config = dict(
    encoder_qk_norm=False,
    decoder_norm='layernorm_no_bias',
    decoder_bias='none',
    decoder_qk_norm=False,
    decoder_parallel_block=False,
    decoder_positions='learned',
    decoder_cross_attention_every=1,
    batch_size=64,
)
Rows from block 7 of the image encoder of a small image captioner, named by matrix and row number. Rows with one number within an expert belong to one neuron, the router's apart. Each number is 500 + 50 x the weight over its row's rms, rounded and kept within 0 to 999. All counts start at 0. Numbers have three digits each.
Before each expert's rows are labels from the 100 images, of 14976, where the router gives the expert most weight on average: "responds to" is what is common among them; "colour at peak" is the nearest of a few named colours to the mean colour under the peak. Only what is clearly more common there than usual is listed. The data: photos with spoken descriptions (Open Images, Localized Narratives).
# router: router (encoder.blocks.7.mlp.router.weight, 32x192), inputs 0-95
# up: expert up (encoder.blocks.7.mlp.up, 32x48x192), inputs 0-95
# down: expert down (encoder.blocks.7.mlp.down, 32x192x48, transposed), outputs 0-95

# expert 26
responds to: text has "plants"; text has "grass"
colour at peak: brown
router.26:434577555526545580477505462595454504518470467408462433453528528467424587521470548594492469493487439470534407535487522477491424557428493543621640552437462555477532408466440541527532505499538481518540496523422455569480407559478491408436541491438442488464531535536491474539514601622526435431
up.0:500480500500524462500459500500555500457480500542446500500542443464500556500500500453455500528500500500528500541557535603404500429500500500432500391582500500471500500479599500500529555500422520398539500500630607500453684500530500527464500552437500457500570534529534500500540500561445690620
down.0:417400412578546500522393500500612500450500647500500564500500500500530458500500416524578625599573500500500603500519500525460500500624500448500500500500455500432500500500543500500590473563469597500500500500460524416467527471550526526500460500500500500539555576477646500539548539457426500524
up.1:500500500500500552500500500500500457500500500500610574500500500500500438500500552564500500434500500597500500429350500500500500564500500500565500553395500500500500500500500500430500500386500500631444434500426399500585500500500580500500500541500500500567500500500500578500500603500569400458
down.1:571500577436472500500613467551391554543500401478500500500447500405431500470500500485438372452450500500500399543500467500544500547406451500500500450454526500600500469500457445500418500446500407458500500443500500596500500569500429500500500500432500542500500500500399560500441500555557500500
up.2:500500439500500500500544500500500563420500500500439500500500500500500500429500500500500500500500500400500500500606500529430566500500500597500500500646500566500470500556500500500500500608382500345566464500621574435395626500500418571500500557407500500380500468500590500500500500500437574500
down.2:500500579500500447500630462500500584500580464500500385421500500439500500455415500500465396540466500500500500600500439500553500500500393457500557500500500500500500500583500500500401500500500500500500500454500500500591416500412500500500550387500500500584556414500428582500500500557580537500
up.3:550449445500463420500452522500500500440500467560412500500500500500480549500500468432500542500500500410500476500500539546425559399500536500335459454546526422500441500500567500500552526534500500500500461500625586470461656500453420572545500500452545500500500461500500425461500500588447629576
down.3:500440500589474528464428500443567439448571603500500565514608500500500477500500440500566568500556532500500593500500547500449548474624579455500500430460500444379536500500535549471572548500422582582500573463500500528500500435591500461500463595556434500500500544500619450564500563500500451500
up.4:500549582534500548462550500532457470550500500500544456500456624500454500500445500608500476445531500521462500500381500432579500582456531500500500582365455500539500468469416539531441500500587483587467543500358373569565324556500467456500561438541480520500471500552439500530450562500578409375
down.4:500404437500455500586409534500609500439500594500500500500537426500500433534500415500500560604500500500500500500475500584500556500576500500500459500454467500500543530443500500526500500500415638500546500450571500380446541500500550554500409564500500459462500500500617416500570500500388500500
up.5:433500556538500582500500500500500500500470500538549500419460578500457500500500500645500500500500500442500500531500500435541443546500500500567500639380431545556557475500500603537500500500500526500500500500389370560500274641500466470500562500562408500450500500540459500529436566472550391410
down.5:431434449572554544500380500468598434461490653500519568515541468565546440500559431500586636547539524490500595478476538500466518479597562482500522518500461500395500520477519500462582500539500567532500474500521500425473500444540537500500458597573500468525500559500581481500528500478434466500
up.6:616500500500500500500571500500500570500500500622500500500389584500500500500500500500500500379500578643500500500500500500500500500408500419500500500500500411619500500500500500500500500500500500639428575500379290500567500500500500500500500421500500500500500500500500500500416500500500500500
down.6:500578425500450500567500378500500500429425500453500500500500431441620388500500500500500500500441500429500500412551500500500500500500500500428391500587500500500500500423627438500500500500500541500604558542500648417436500500500604500500436500500500500414565448500500500385500500500500591500
up.7:500500641500500640500500500500500500500500500500500500396500500500368500500500500500500500500500500500500500500500500500500500596500500353695500500500500500500500589500500500500500500500500500500410500500500500588500307609500500500424500500500500500500500500500500500500500598576500500500
down.7:500500500429447414500500500500423566500500500423500455548407500396500500500459553500373416412418459500500387500593542500500500431500428500438500500500587459610500500404565500500500500500566461429500500565500500500500555500500392500566500420500500555500500422500500500500441436500526590500
up.8:500555543500519560500500471500488457540500500455571500500500560531500500527500500574488500500500500544500515500444500500583433595500500500689537607419437554500558475473448500519469464500560500581500543500392370540500310591500533442442553500533454500481500542500461500550500500500547329422
down.8:500443404543500500542422500440591500449500626500500500525564500572500463500500415459500643500585500475470655468542552563500544428500569500479463500546459500419500549500534541500574500600500500500500544500500500438445500456551577519500500599619465447500500551500623457500557500455445500535
up.9:500456455524500400500500500500500519479531500559452456500500500405500500500470477433500500500500500553500449527530542520453581435500533500422474370528500309500464500474500500500500540554451500500476550536564591483500562410550460546556500500456535500500582468541500452482554445500466642533
down.9:453500458559500524500370530460583500438483598500500500529578500600538500527564426557555621500559552500500615463448524518500500465593555500500500519466431500409486500523500551500600500500500631531500548452500500440483500462500550500453500619528500441566471548527613480537556540500500473500
up.10:500500417500421500500500500500500500441500500500500500445500428500500500500466500500500500500500500500500500445500500500500582441462500594416500390583589500500371500500500500500500407547441500439563500500500630500500500500500500500500500500500500500500589387500500500423547388500444597615
down.10:500589500500500396500500500443500500454443439500400500500391500575500500460400500408500500500432592500456500500561603500443500500450581500500500500562500500500368573500500500427437500500500500500500500457500500500449500500500578587500500500500500500500500417433578500500500347500500578500
up.11:500551542564500544500549500500471471530500500500574500464484651500500445500457475575500500454521500536500500449450500427591500563500583500467466590349471469551472500500410565554436500535555500661452559528357358533535355544500449500559500441556500500474500500533443447500443500437525405427
down.11:500408500581500500535500500500500500423500626500434535500500425500500500500500388500500602600558500452500608534465544500500563500565549500500500467500500500500467500500500534447574500500500632500563578500500500500500500450500562500412415500458539500500500558467657450564500500533500500563
up.12:500565579500527550500538500500462470573473500546550500500500600500459500500465500607500475451550500562500500500441500429577448621500500463589500592370444521500555500465427549500451500500579500593448537500341362544556347563518500462500558500542434500500528528537461500579439531479565405423
down.12:460447434587556547500382521480588438448470629481510554514572500605541447500547437500584633545534539476514591470500500515465516500591579500480500533500477500383500500500500524476585500548469585525515500512488500425473519453532567500474467609576500450520500540507586459500500521464451487518
up.13:475536557517512561500536481491484440536505515531553500500500622534491490504470474563540486442526485546500510463379466427560477581479519468518495598328460509520542509500409589527440472477600516629470500500340411529553381563512475459525536468557475509500510500538440500519433566460546384374
down.13:457439500500500500500404500500583500403407500500500500500553500500612402567548500500500582572500500434426500500577574561500551371598555500500440541500500500403500563500573500500614579500500619500500500500568500425500500415500500584410423500580500500500500553500500500535571500419500500500
up.14:500450424542500500554500500500500538422462500500434500450500450500500500475500500458500533545457500413500478500573500538421547413500500564372500456581524500500423500500542500500538500570433500388500500500555588450454608500500428538576467500500529500455532463500533466431581436537422603571
down.14:500500500573500500428463500500500413500500567500567427500500500569500578500565553570500562500500544500379452500434604412500394500446620500578500500564500500433500500500530500500500560500500448642500576500500539500500500500402500416426500500500500500500554573500500562572551500500500500500
up.15:500500441500500449500500500500500546460500471500430500456500426446500500500500500443458500500468500428500500548590534558453500427500500550500500373629525535500449500500569430500560541543439500375555500528634603473456654500500500538500464532361500500500531500471568500500570461571444631644
down.15:500467500412420500500405500500500500500500500500500500500500500500500500500500447500500500500500500500436500500419500597500390440572500500500500500500407399500595500580500603500576500565500500616391500416500500500500414585500500500500500500435500385600500500466500500500568573500611500555

# expert 11
responds to: text has "white"
colour at peak: white
router.11:477521611507520536498574502509501537566502455405602448440508535506427510530492575530521418508472456514492474508487471455555445513435518499650650566445471563565454432516451523489411527490571428558510515492428433503479373575455534474471535510485482559460455452547449575506501528553544390424
up.0:548476482441475429500482500471491483477523509616450512530508445461500526491514461390500508517543500500514500520511509538427519452538506410294462382477510347476470539500534522490518540481459510486452486500641571465481687447548473552550451490476525500560526516511530464487530500511481603577
down.0:459439352574500500587354500434556500438500500466500624455500500500500394500586435500449659500500535446551617500500500500500538500500500500500500589551500500500456500468597500468557500536444500500500500500500582457500500462500572557469441599558500500442500543500646500500542458500418576500
up.1:500500500500500500500500500500500500500500500500500500500500500500500500500387500656605500500275500500634500500500500500656500500500500500500500500500634500388500500500500500500372500500622500500500500500500500581500500500500500500500500500679500500500500500500339500347500500500500500500
down.1:500546500402500500454646500500375500574537409556500500529466549376500644500500569468409353463462467500429455500500500466558500544440500500500500500428500500500500500547429500551436534474500400500500537456543462539500500540500408500500500413393500500466500435478500500472527500549565539500
up.2:455500500526500545539548500566500500500500500402551500500500500531500500527500500617445470500471500465500500500500500500570461553500500605845500594523438627539599500500457500531500476500500500478548556500415400500477251558459500500445562500500500500500500500500500539500530500500536417439
down.2:500478424562500526532321500500609423469465673461500591500543464631540401548536446500578656531535546481500574450500472500500500500545500531500530536572500500402500530473565500500577500549481605500477500557500512459483500444500573500470451615583500500500500572454560500530500488477429500500
up.3:451566500601500575500500500569500500500500500400565500500500500500500420500500500616500500391500500649500500389500500500500655608377442500701500500500500500384500413500500500500326500500500500500500500500430500500500370500500500500500500500500500500500500500500362428500500500424500500500
down.3:571571566466500577500612423500500610500500500438500500556448532424500500444500578418358386500500500500500500500585500500574500590442500423545500500500465500500439500500500500500434500500546438500500500500559500500450450500500500500500500325427601562500454400500500500500500500460500566500
up.4:444529548548521552500538500527519533531472479355562475468500545553478482500500551633476478481463500500476500477500500455564475587475484616702528600527500612517574461500500481500458470526541500500548522500380413546500331582477500474465543500527481500447475500500444548530470500500535383441
down.4:500500500568583500555352500500606500437500608500500588500500463650500389573543418500500652500542500447500552500535500500500521500528584500500584500592468500500536537500500500500541459500500582444500500576500500500500525458500500500500420594601500435542500500452536500546500500500446500525
up.5:500588500500500500500500500500500500357500500500500500500500388500500500500500500500500500500500500500500631500500500500500500500500500500500500500500500395377500500374500500500500500500500500500500500500500500500500500500548500500380500500500500500500500500500500344500500500500363500652
down.5:500500629500446556500625500564500459556531382500467421451444597441500500592424561449406379500413500500418500500500500500580500553384529500500500500443500500551500500560398500500390500460500390500466556500500500500500438500500448500500500413406500500500545500500372554532500500500553500500
up.6:442535536569500560500500500500538500543500500338585500476500554500500500500500537666500500476453500500470500442500453468564500612453500579672532500522471500533555424500442500500461500536520500533539525500371437550552365555469542446474524550536462500466500461500432541500454500500544410375
down.6:637500589454433500450639439500500554500500387606459403500573461374500588500500500436500422500559500538460500500500500500500500500500472500547500464443500450577500433500426500539425546469500436452500578500586500500500540474536426598500557357435500577500500500500500557500573449614602531500
up.7:449526529554531571508532500523500519526478493341560488464494547551500475504489535646500494489456506494476512486493500459571483580462489635699546609526479614527556446507468479514476478522538496500542523492373428541509323561474526460468542515521472500445482491487467527534474500492530391417
down.7:500500446500500556500376500500667459463420500500477500500619500603500372500500461500500500500500500500500500412500500500500500457500500500500500500500500569428500500556553500404531500500500547500568500584414533500500500500500500526500500500664500344500500500500544581550500500460500521500
up.8:545481483445474449481473500471500486485521505611456513535500452453496528493513476385500500508555500519535490514508509539407520455533508419288458402473516368480443546491538531491513532485467500486457486500644577469491699433536473547552453490475529500550526500510533472480537510510477621578
down.8:450471394531552531528335500500554448426466653461500584500500476613563405500500416530553671540525532476500549500500500500482500452559500513500547500559486500417511536457577500468577480500451631500518500525477539454500500466518552500500456607591500470477500536500612516500477500459451500500
up.9:500500500608500500500500500500500500500500500451500500500500500500500422500500500644500500500500500500409500500500450500500500500500500546500500554572500500500500500500500500376399500610500431642500500583312500500500450559500500500500500500500500500500408371500500574500500500500500434430
down.9:582500563395450500500644551500500500572500337596500500500465500416429500473500535414500348500440470500466500551540500434500500461500500448500500411402538500568500500564405500543500561500537404500500539461627500500500547500500435500500588442420500500548577423500500500500579500500500596548
up.10:500500500422500500500500500500500500500403500500500500411500500500500500500557500436356500617500500500500559618500500500500500500500500409651500574500396606500500500602500500500601500500500500423500500500500500500500500610500500500500500500500425500500500500500500500500570426500500500500
down.10:420500450594611566538360500500500466459500577463500590458500448612575400500500451542500606547549500447548500425539500500500532453539500500453500541602500555400500500452579463500580500500444600500500500622500500500500465446545561434500500582591500442476446500500568453500465500538473500500
up.11:500500500500500500500500500500500500612409500500500500500500600500500402500500500500500500500500623500500500500500500428563500592500500591500500500500500611500500500500500500500500500500500500500500500500291397500692500500500500500500500500500500500500500500500500500500500500500500414411
down.11:576533578440500500461642443500424500577500407578440438500500537388461500433444500500407388500500500546500459588570500527528532500500472500471500437437500526608500500500453500500428549500528379426500525411554541500500500500500500588500500367437500587500564432500428500500544500460565500500
up.12:558490470431467453500467500468490480482533494620456500534494438454500528500508483393500500510537500500539484523506508538401510449540509413340462419459524371475428555500537537486517533469478504488461485508638573463490672430532473549548451480472527500569522500519535478470541513508475611589
down.12:416500444584541500546373500452583424500435654470550624535500500574500450500500447500500616500500500500500581440440584500500500455556551500500500500554500500448500576470555500500573473500461581557500500500500463405500500445500500500500412655570468427452468500500606500527500500406500545471
up.13:456512500602519532454558500456527500525500500390548519486500609549526475520470515608528500416456514500500500440482450500538500559367500574500510571530500563537500456486441523466500500550500453581500527500368431500554448500513500428530500500548510456500500412482477500500361480424520461376
down.13:500500500500500466463623500559425500627539363500500366559500500412435575500500573422412365425435500500534453500500500500500500500419464500500466500500564500573500500500500500432417500500500393500448500500548500500500500577500500591500500382500500500539500435465351474500605438500566546562
up.14:500500500372500500500500610500500500500358500705500500500500500500500500345500500500500384500500605500500500385500500500500500418500500500328500500500500500671500500500500500408500500500500500500395500500500403500500616500500500500500500500500500580500500500500500577500500500500500695500
down.14:500553500500500500605500500500500500500406500500500500440409443500556500500448500500500500500500567427500569430500500500570500500422436500448500500598413500500500441500577407611500434500575500421500613500500500621442500500500500500500500500586500500500557500500500500440500500428587500430
up.15:528500500552500455407543473408500500483500598500514556500487602500483484500449500500553500383548532598541500500470442500460561500391581520418433500500529500500457467500445558429452500544500500605431500606448500527559565434544500448594478500558533500500561500500500500500384478500500500500
down.15:583526500427462500450631461500439500569529420563500408500431500401448574451456551430411393464462500500429500500519500464542500500500500500540500484500500480500453500500445482528500500500500500445538500500560471556500526500500406599500573394427500500476537420524413500440500450524587500555

# expert 1
responds to: text has "playing"; text has "lights"
colour at peak: black
router.1:516498510459465485409504512439513538469560516566477508535512497500502511525435465496634449437557521560563473443486443575478607515490474509424465478535667411483474522473524494418483499505502471534519477558601599500538611431510526478546466482556563518602469375480497483371431509496509566464
up.0:500541500500541585544471500500455500585533500412578500500500500500467500500500561600500500452500500526447500500377500500563425562472427500598537560456454587500562449534442500500452500464567500543500500500313417567558372570500580422439553470500465500500500543500455596533443444500537457447
down.0:500474453500555579457424500500590500442500569417500500500572442500539418500530500543582578545500500462567571434500561500468500500547563592527589500500472534362500500500500500500561447438500500500500452564500500447470500438464566431469500533587500559531500564500620541500500500568459432466
up.1:500500500585500500558500532500500500500405500500500500500500500500500500500500603500500500500500500500500500500652500372500500500500500500629500500500500567500601500500500500500500500639500500368576500500333368608389375500500374500500500500500500500500500500500500455617500500500500439388
down.1:577500582500440500500563500500500562500500405545437432451500500428428624500500604435500500405500500500500407618500500500573450462439426500473500500500500500669461500500500500537446546500462440500446469435500556500500500574500500500500467500500500500566555534500500552500500551500500531500
up.2:547500493436481447500500500500519519481488506553437500500485457472500518461523476391500532508529488427508482500548518529412547469532460500403486429523629414518447513477517547514541522534460500427514474500698660441417682471515438617500500514500541494480539442524538420408539513500500600583
down.2:500460403561595551510381530520584419500466572500536564539534485500500384544544441533595627500538521500539589439500529500500527500500582530500500520536464521346500500500532500454500500500479586519500442585487500410500518419500544500484479590568485500545500525500623470500500556500439460485
up.3:500500480471500430480500500500541500500500514554464500500475500500500500500500439426500500515557500500531500500543500538461575474565500500383472460529600381500500500478522500500545500500411546476500500514669635414415693456540429621535484520500522500500500457500545339413500500500452592561
down.3:418500457500603500500500500446579500500500589500500500432454500500500413500500380582467573500500580500500500425427500455500500544500500560459500500500500500500500462500500411500500449500613500500500571384404500421448500418500500528543424500577459550650432500500500500449500431425500433410
up.4:457539545500536579500472500516466461572478473426571479528521514500500500530470576564475457476476500558478519500412500466559415589455514500605537550483416590500559453500485458483500500466602474545477527500395419596585382547487579388458568469481451473548449594486476585597473500547599422463
down.4:541500547555428540401433539500500634539554500400572500500557500582500500452431500621672500467500500500500426500443462500554454500576462500500545500500500500446442555583500500500500561500444500500589451422500500500560500500500599500500500595580432419541500573532560437500500551445549463324
up.5:529483500420500420471500500477546500468500514558433500500483500500500500480500470376527500506549500464540500500536500540436560456534500472418474451531609393500462533451536528500523500525459500473500481500723686464458713459527443591513465526500543474500500447500535426420500500500479620550
down.5:408435500606605552500500428500500415500500580500562500528500500500500500460500403580500566500585500500500500468500500428500500549548598572500500569500560500395500500500500500500444476500500500500500455500500500500567407500500581408500560500500500586602434549472557402459600554459500500500
up.6:426500500573500585500500500500500478500500500448572500500465561500500469500423500660500500500500544586500500467379467460559500500500500500593500573452430571500601500549500444500472430451579500587500542500245380500575500500500579417500500500546500500544500500500457575554455466500500389444
down.6:414500430500579428623500500500435500405431674547500576557451500462593500456500355500500451500500500500417500500500443500558526433500500500500360500548500430500548500500428500412500462500500500500500630423500500406500431583556601500500556500500568500500375500500553500500500500391565500550
up.7:463534539580500619548482500500479482554500473404561500500526525544489488541474575541470464460434500555486528480459500451551407603441558500589548547467388592477528451539464448500461473476578500500500519500325415576576384520487561418500541434500456520521483547484486570554500500500573401458
down.7:380500500500585500500390452500500500382415500500500500607567500500500500500446500500449587500545450433459614500500500568500569500458602500547554556500424565406500444500561500500565500446459500442450538657535544500433422500500500500500500500500500500500457547584500567500540500570442433500
up.8:500500500415500453500500500500500500573500500542500413500567500422439615500557471500500500427551500500449500581500500500500431500611380500633500426500434382500500500500500577500500500500500500500444500432500601500500423500500500500500599500500500500500620585581500500598500449500500500500
down.8:500542457500538500458358500500563439500500500556464500500587435573500500500500435500556599500500500500500500500464591500405500500606500500500561500500500500370500469533612537500566535500500664500482500558500543406500537433552537475470500500500462500500500500576638420561589500500500472500
up.9:468536545582534590543461485500459471599514455443569454514523482518478500533489589548464475475456500569467521500423500460565403587467500500601545516469397566500556447500446459500478528469571466518456519500362421581563358526486579414461572425500448500500489580500500597582487476513579437474
down.9:500549538449405449500559500500500545539556441500500435500415500451500581500465500500425399456457543519468445500526457500563527475500415460500500420500540476613535500464459500563464500500525420469500532421500500573540500591500500542540500435457500479439500500500389500500442449463500579500
up.10:450530525557531578513496500510463479561500486446556491500500537524481480514463548586493460472465508563471523474433480448568449589442525525596519553458407565492556468534452455500464470482601476537495530500321402601574341558476561408497535444500464500512471540486457574570458472506566424428
down.10:477500430572584500475412469535500422460439572536521549552543500588500404500574446519545586571543500500500577452500500500459526500565611500500515542547441500417500476443542500475552500500424587500544455537500500383465500400479470500500464577550430500500500541538600455500561573524399485500
up.11:500500500500500500632500610500500500500326500343566500500425500413500500500500500575500500500407607430382500500563500500500500500438500660500500500500500500624500500500500500500605500566500500362500500500500500500500500500500500500500500500500500601500500500500500500419500500500500500500
down.11:500500596500500500500500446500500500547500397535420500462527538443500617450434565460435500439500500500575500551500500550539500500500500440500500467421557547597444500500500500500500459535500443500500450500500447570569500548521452542500500500379500500500566500500359500500521433500604500500
up.12:548500500328416472500500500500500500500500500500500500500447389436500500500500500429500415500500500500500420500500500547443500500500500500500500441500647381500500500500500500500500500500500380500500500500703683500438574500500445500500500500500500575500500420557435535380500500500500647569
down.12:500500596421500455500500500500500593536500402500467500475500500428500568569500500500422449500500448500427500500500427536500550500434400443500500478500500430586500500500434578500419522468550500452500500419553540605582500601500461500467432450500500500500500500500432545500500500544622500431
up.13:500581500500500500300500500500500500500500500607500500500500500500500500500500500500500500378500500500500500500500500500500500500333433500500500500500500500500500500500500500500334500500500500500586500500500500675646500500500500500500500500500500500500500500500331500500500500500500500331
down.13:553542582401407445463610500547436564558500500560466500476500554416474602458500543500414391455500431543500410547500470500530500473401393500556500500452542500595500500500429500534444543500476431421428478500529500588577500576500434545537500435428500500465500469500394525500479500500541535500
up.14:528458455451500411500445463500569439500547500555433544547500500530530500500500442392535534533500500500583500467560500566422535441549500454389500465554609448457500564500500500465553517500426545500524500535619635438454712500558481535500449555561540427546500500475549451443500500500440616538
down.14:500431500500500500550500500500593500500500685500562538500481550600421457500500500500500500500577523500500500475411395500544500500500468545500575500500500389350500500500500500427411441437653500500500500500428500500500549500500500500500500500500500500500500547453500441432425544500500500500
up.15:526481474450453435500500500500500500459500500568438500500500500500500500500500481412500534533540547452500509477553500544464575460500500517358460444500591385500462525500516500500500500500462500500500500500710630421430713430525410611534477500500548543500500451500500376392500500500500598542
down.15:401500500500500542568429500500443365500605617500500564500500551603430447453500500567605500500500573500500574500500362500438500500500500420500500500606500500500500500500500430385500500500590500598500582440500457454500563500500552500500458500613500500500500408466500500430500500500500500593

# expert 20
responds to: text has "lights"
colour at peak: black
router.20:430483514522524519438472464527495451508571493440481493528566534493492549556424528534578440452424435572532418503497401551487479529363453515540536477456565518426529485505452454451501536403505430522485480551468500550556555455539486405561493473464526452549593509496418548473420529572508462445
up.16:500500500446500466500500500567500500500577500598439500573597500500500573607424500410500500500500435622601500500500418500500463500421500396500500331500500459430500500500500500500500591420500500500361500500500500569500580500500439500564500500414500500592606580549441579500500500500460550561
down.16:500500426568500588500380500500608454453474533500527578500500412621548435521500447500500609545555560500548555500500537540472500471568545523445500565520500500451500581455559500500500472500458589500521534573478500420472500391500567500500500563500514500536500500463618457500557479500427429500
up.17:410406434500500500565500500500474500500454500500543554500412500500575500500500500566551500500500500410500500500500420411500500500500500500404500616437500500500500500500585546500500500500500565500601500500415500500500500539500500500500500500611500500500500500500500406500500500500500500500
down.17:463500565422437441500589500500420500575500431500460500500414500405500500401433430547465344500425469500452395500450440400500468467500349431530500500500500552500500500500422500500500500500500436557500462500546463592500500571500459500560548424500467500500500500500368500439438500568500500465
up.18:470500461582567534500500445500500500500500545445500500500425569559574434500500428578500500500500500500500500500500500469531500500427500588441449585542574585500561500451500500500459500500451558500534500500370500500425417500500500458500500542538500500500458500500528467440500455471437420436
down.18:500553500500500443538428500447500500461500543575500594500459438500549417500570418434500567568500457457500574500402500554608472500500500424437500500500500500599500598470597500567563459500500500500500500500500500500594500421500567552500463500629500500549500500500500396500500449500500585500
up.19:576458536405500452500500474500435459500558500563500429541500437500439564558500571500500477500524525575500500559500500529535363500500500483598500389500476442500574464500500374435500500429556500500419575525564447563597500454516563500477500500376500421555442581500500641582500453531529500548
down.19:582500500500401500446634417500470500500500500567409561566500546420500565500500500404393419500563421500500423554630500500415500500500500410500558500387500500500500500540500500500473500561500465458521551500500540500500598500500500601546500500500575569500464619500453500500542500500500500500
up.20:500500500565500500458398500457550500500500500560478584500500500500564500500500458455607438500535434559500500500568500593430483500500500397472500467500459500437556500405500500500583500500500500500500500558552500419452500355500471500500536553500500434572634500573500500500532500500425576500
down.20:500470500500500500572371597500412500500500545588500582500413455500500438373422500585500602463500500500566570353587500500500617460500578500500500560540500558500562605500460392500559416500418574553500444500600500473500537460500548549500500500500500500441500500500562444500570500454500500500
up.21:568500533431500412500500576500500500530500500500500421500555500500447615500500520500500445500500500566525464500436500500446500500500456469500500436500500301500500444500500500439500500500565426599450551500595500500606567500500562540500500435500549452544500500500500560500500500569546558500
down.21:500442500586500463568500422442457446500566500500541500500500500500500565605573500500500444500416500590500423500500500451500418500632556500529500500591500500500528500500557500500500589500500537500418500500440570437500437500500562400427500500500500457500500500598417390536500500500429385572
up.22:500457390500589500424500451500500500500500500500500500545431601560622500500500500500500553536500500537563500500500500418500577500442500500500500581611500500500500500500500500500500500417500530500500584500461576500457639448500500500500409500500548500500500500500583562500452382410432500500
down.22:569500500500364539500500656500425500396500567500500412461500416446600421405457587500555500500500500500500470500500430500500500500500500500500500500500500562500500500500571500556560500500500500577589563500500538592500552451531500649500500500570500500462573500500554500500500469500457500500
up.23:406438500500500500500500500500500455444598582500500500500500546549500500500414500500500451500500500500500500420500500500591500500500534620425500580565619500500500500500500500500500500500500577500500500536409425500500500500420500500563439500500584440500500430500407500350387500500500367428
down.23:588500458500422500500500500500500500443500500460462632572438454453500500419500500500500594500500442436500568435500596565500500500588500410500431500534500500500583500500500445500476437465437500474414500500576545435463548500500534500500500500607500540500450500440576500500500567390466567551
up.24:500500580543437500468500500500500457565577431500500500500581415428373602500500579500555442500500500556500397500500500539455421551500500443500633383500500417500500500500500500500500500426500412500500500500500562505500557500500500446500500500442500500567500500500532548500500500500500550597
down.24:500500500500500435462667444500500539500562500581500500500565550500431500500500606500500368500500409500549453500500440500500500500500500500500500500457571471500450500547423500500500566500500500500442500500528500581552467580478428445533500427500500500500558550500425540500500536556586500469
up.25:500500500500500500500613500500419500500601500500402568500500500570500500500500500500500427500500500500591500500500500573500418500500500500500572500500500500395500500500500500500397500409500500400500500500500500500500377500500500374607500500500589500500591500500427500500500426500500500500
down.25:587500353528500500544407500500500556466421542586535500537565500547585456500552465500500572500500500435550500461500541452459500403550548500500500500447500500476500500500500500452557469556500630462500500500500500452500464453500500535500500500553500433500500483401585367406500435441500500500
up.26:455500445500500500500426399562500421426500500579418500577500500542500500618542465500464500549557449500556500500563500548500412500500500500500500500593500500442500551431569410500573559420424500400500500552500425448500500363500500445500434500430500500500500620500500500579500428466500500500
down.26:577461445500500500500500631500500500447500546575500500500409500500550500533500500406453500500578649446407500500500590500500587563500566500463439500574422500500500581500567500500579431606447585500528500452584522580553578575500500622600500382558500500439500599500500500500500500460500500447
up.27:558500500425460460500458521500464478542559500579500447543530431478459500535500557465500478500559529564520500500472531520500434500500500459543500390500448361481526474500516440463526537453500447500432522500589462536608500446500544500518524452429500476580500589500500597563547480537560566548
down.27:423500500425500500500622405500425500596500500500463534500539452407500602500456500500416393500500444500500500562500500439566500459454500438435500462500500475640500500500423500471425584500500404434566426500500500500523500554500425500500500500442587544500608437442395533500458500500531500500
up.28:500500500556500500500564500500542500421565500366500500500412551500500500412500438636554500500428500366428535458500421500547615500500500649434433598550537500500555500500560500500500500500500551500500500500425500500434500500432500465500500500605540500500500462417500424500442500457500500425
down.28:550500410500500528550399608424500470442500500448428500500500500438601431500500416500500500500468467604500500500408618500500500500500500500500500500500500416546468500436500500500573376475417500500500500500500564452500500399419564500560437500615500500500500482500500416588500500500452500500
up.29:500500500500581500446500424500500500500500566500500500500500622605555500500399449500500500500355500500500500500500428563500625500500500643419500599500500631500500500415500500500500556383500585500600500585448624500500500567500422406500500500500570500588500454500500500500436500500500415500
down.29:500500439537543500555340500500540431500472559478500575469529500500546433558547462500530656456554537500537500500418552476500500533554500500500531547500500500476533576470572481458605454500449619543587473500500500436500500388500557537500500533596500500500500500464624465500521500500460500500
up.30:533535533500472492500457500537452484579578472588500454542526423500447540543515572500520468500516500607510458530442500517500423500500500408581541396500428377494500500500500456466500532421539434558400513500500468516601442444500560478500528450452500477571500589500500609552529474500548530539
down.30:500500500500500431500500500540500500573500453500500500431500500500577500581439592500500422560500500400500606500500500500500419500500553500500595381500413500575394500538500574584500576440500500500500500500557500500434500542500561420500500500500500500590455500500594500543500608430551456500
up.31:514500500452500454479456500500460455500582500631500500543554500500452500528500542466500458516532500631544500500500500568500433500500517422500500430500426399472533540500500500470500546414500461545412549530591471500537500437520500500553478500474500473593550557500468565546525500500500568500
down.31:468500457531500522540341570500500480440453590470547576500531500561553451500479447532531674500559500500500586449470549529462546540500500527500500500543500500439467500463604500445578462603445611500522439500500550480460500500500607500500500525608500500500500500442601500500500545500462471500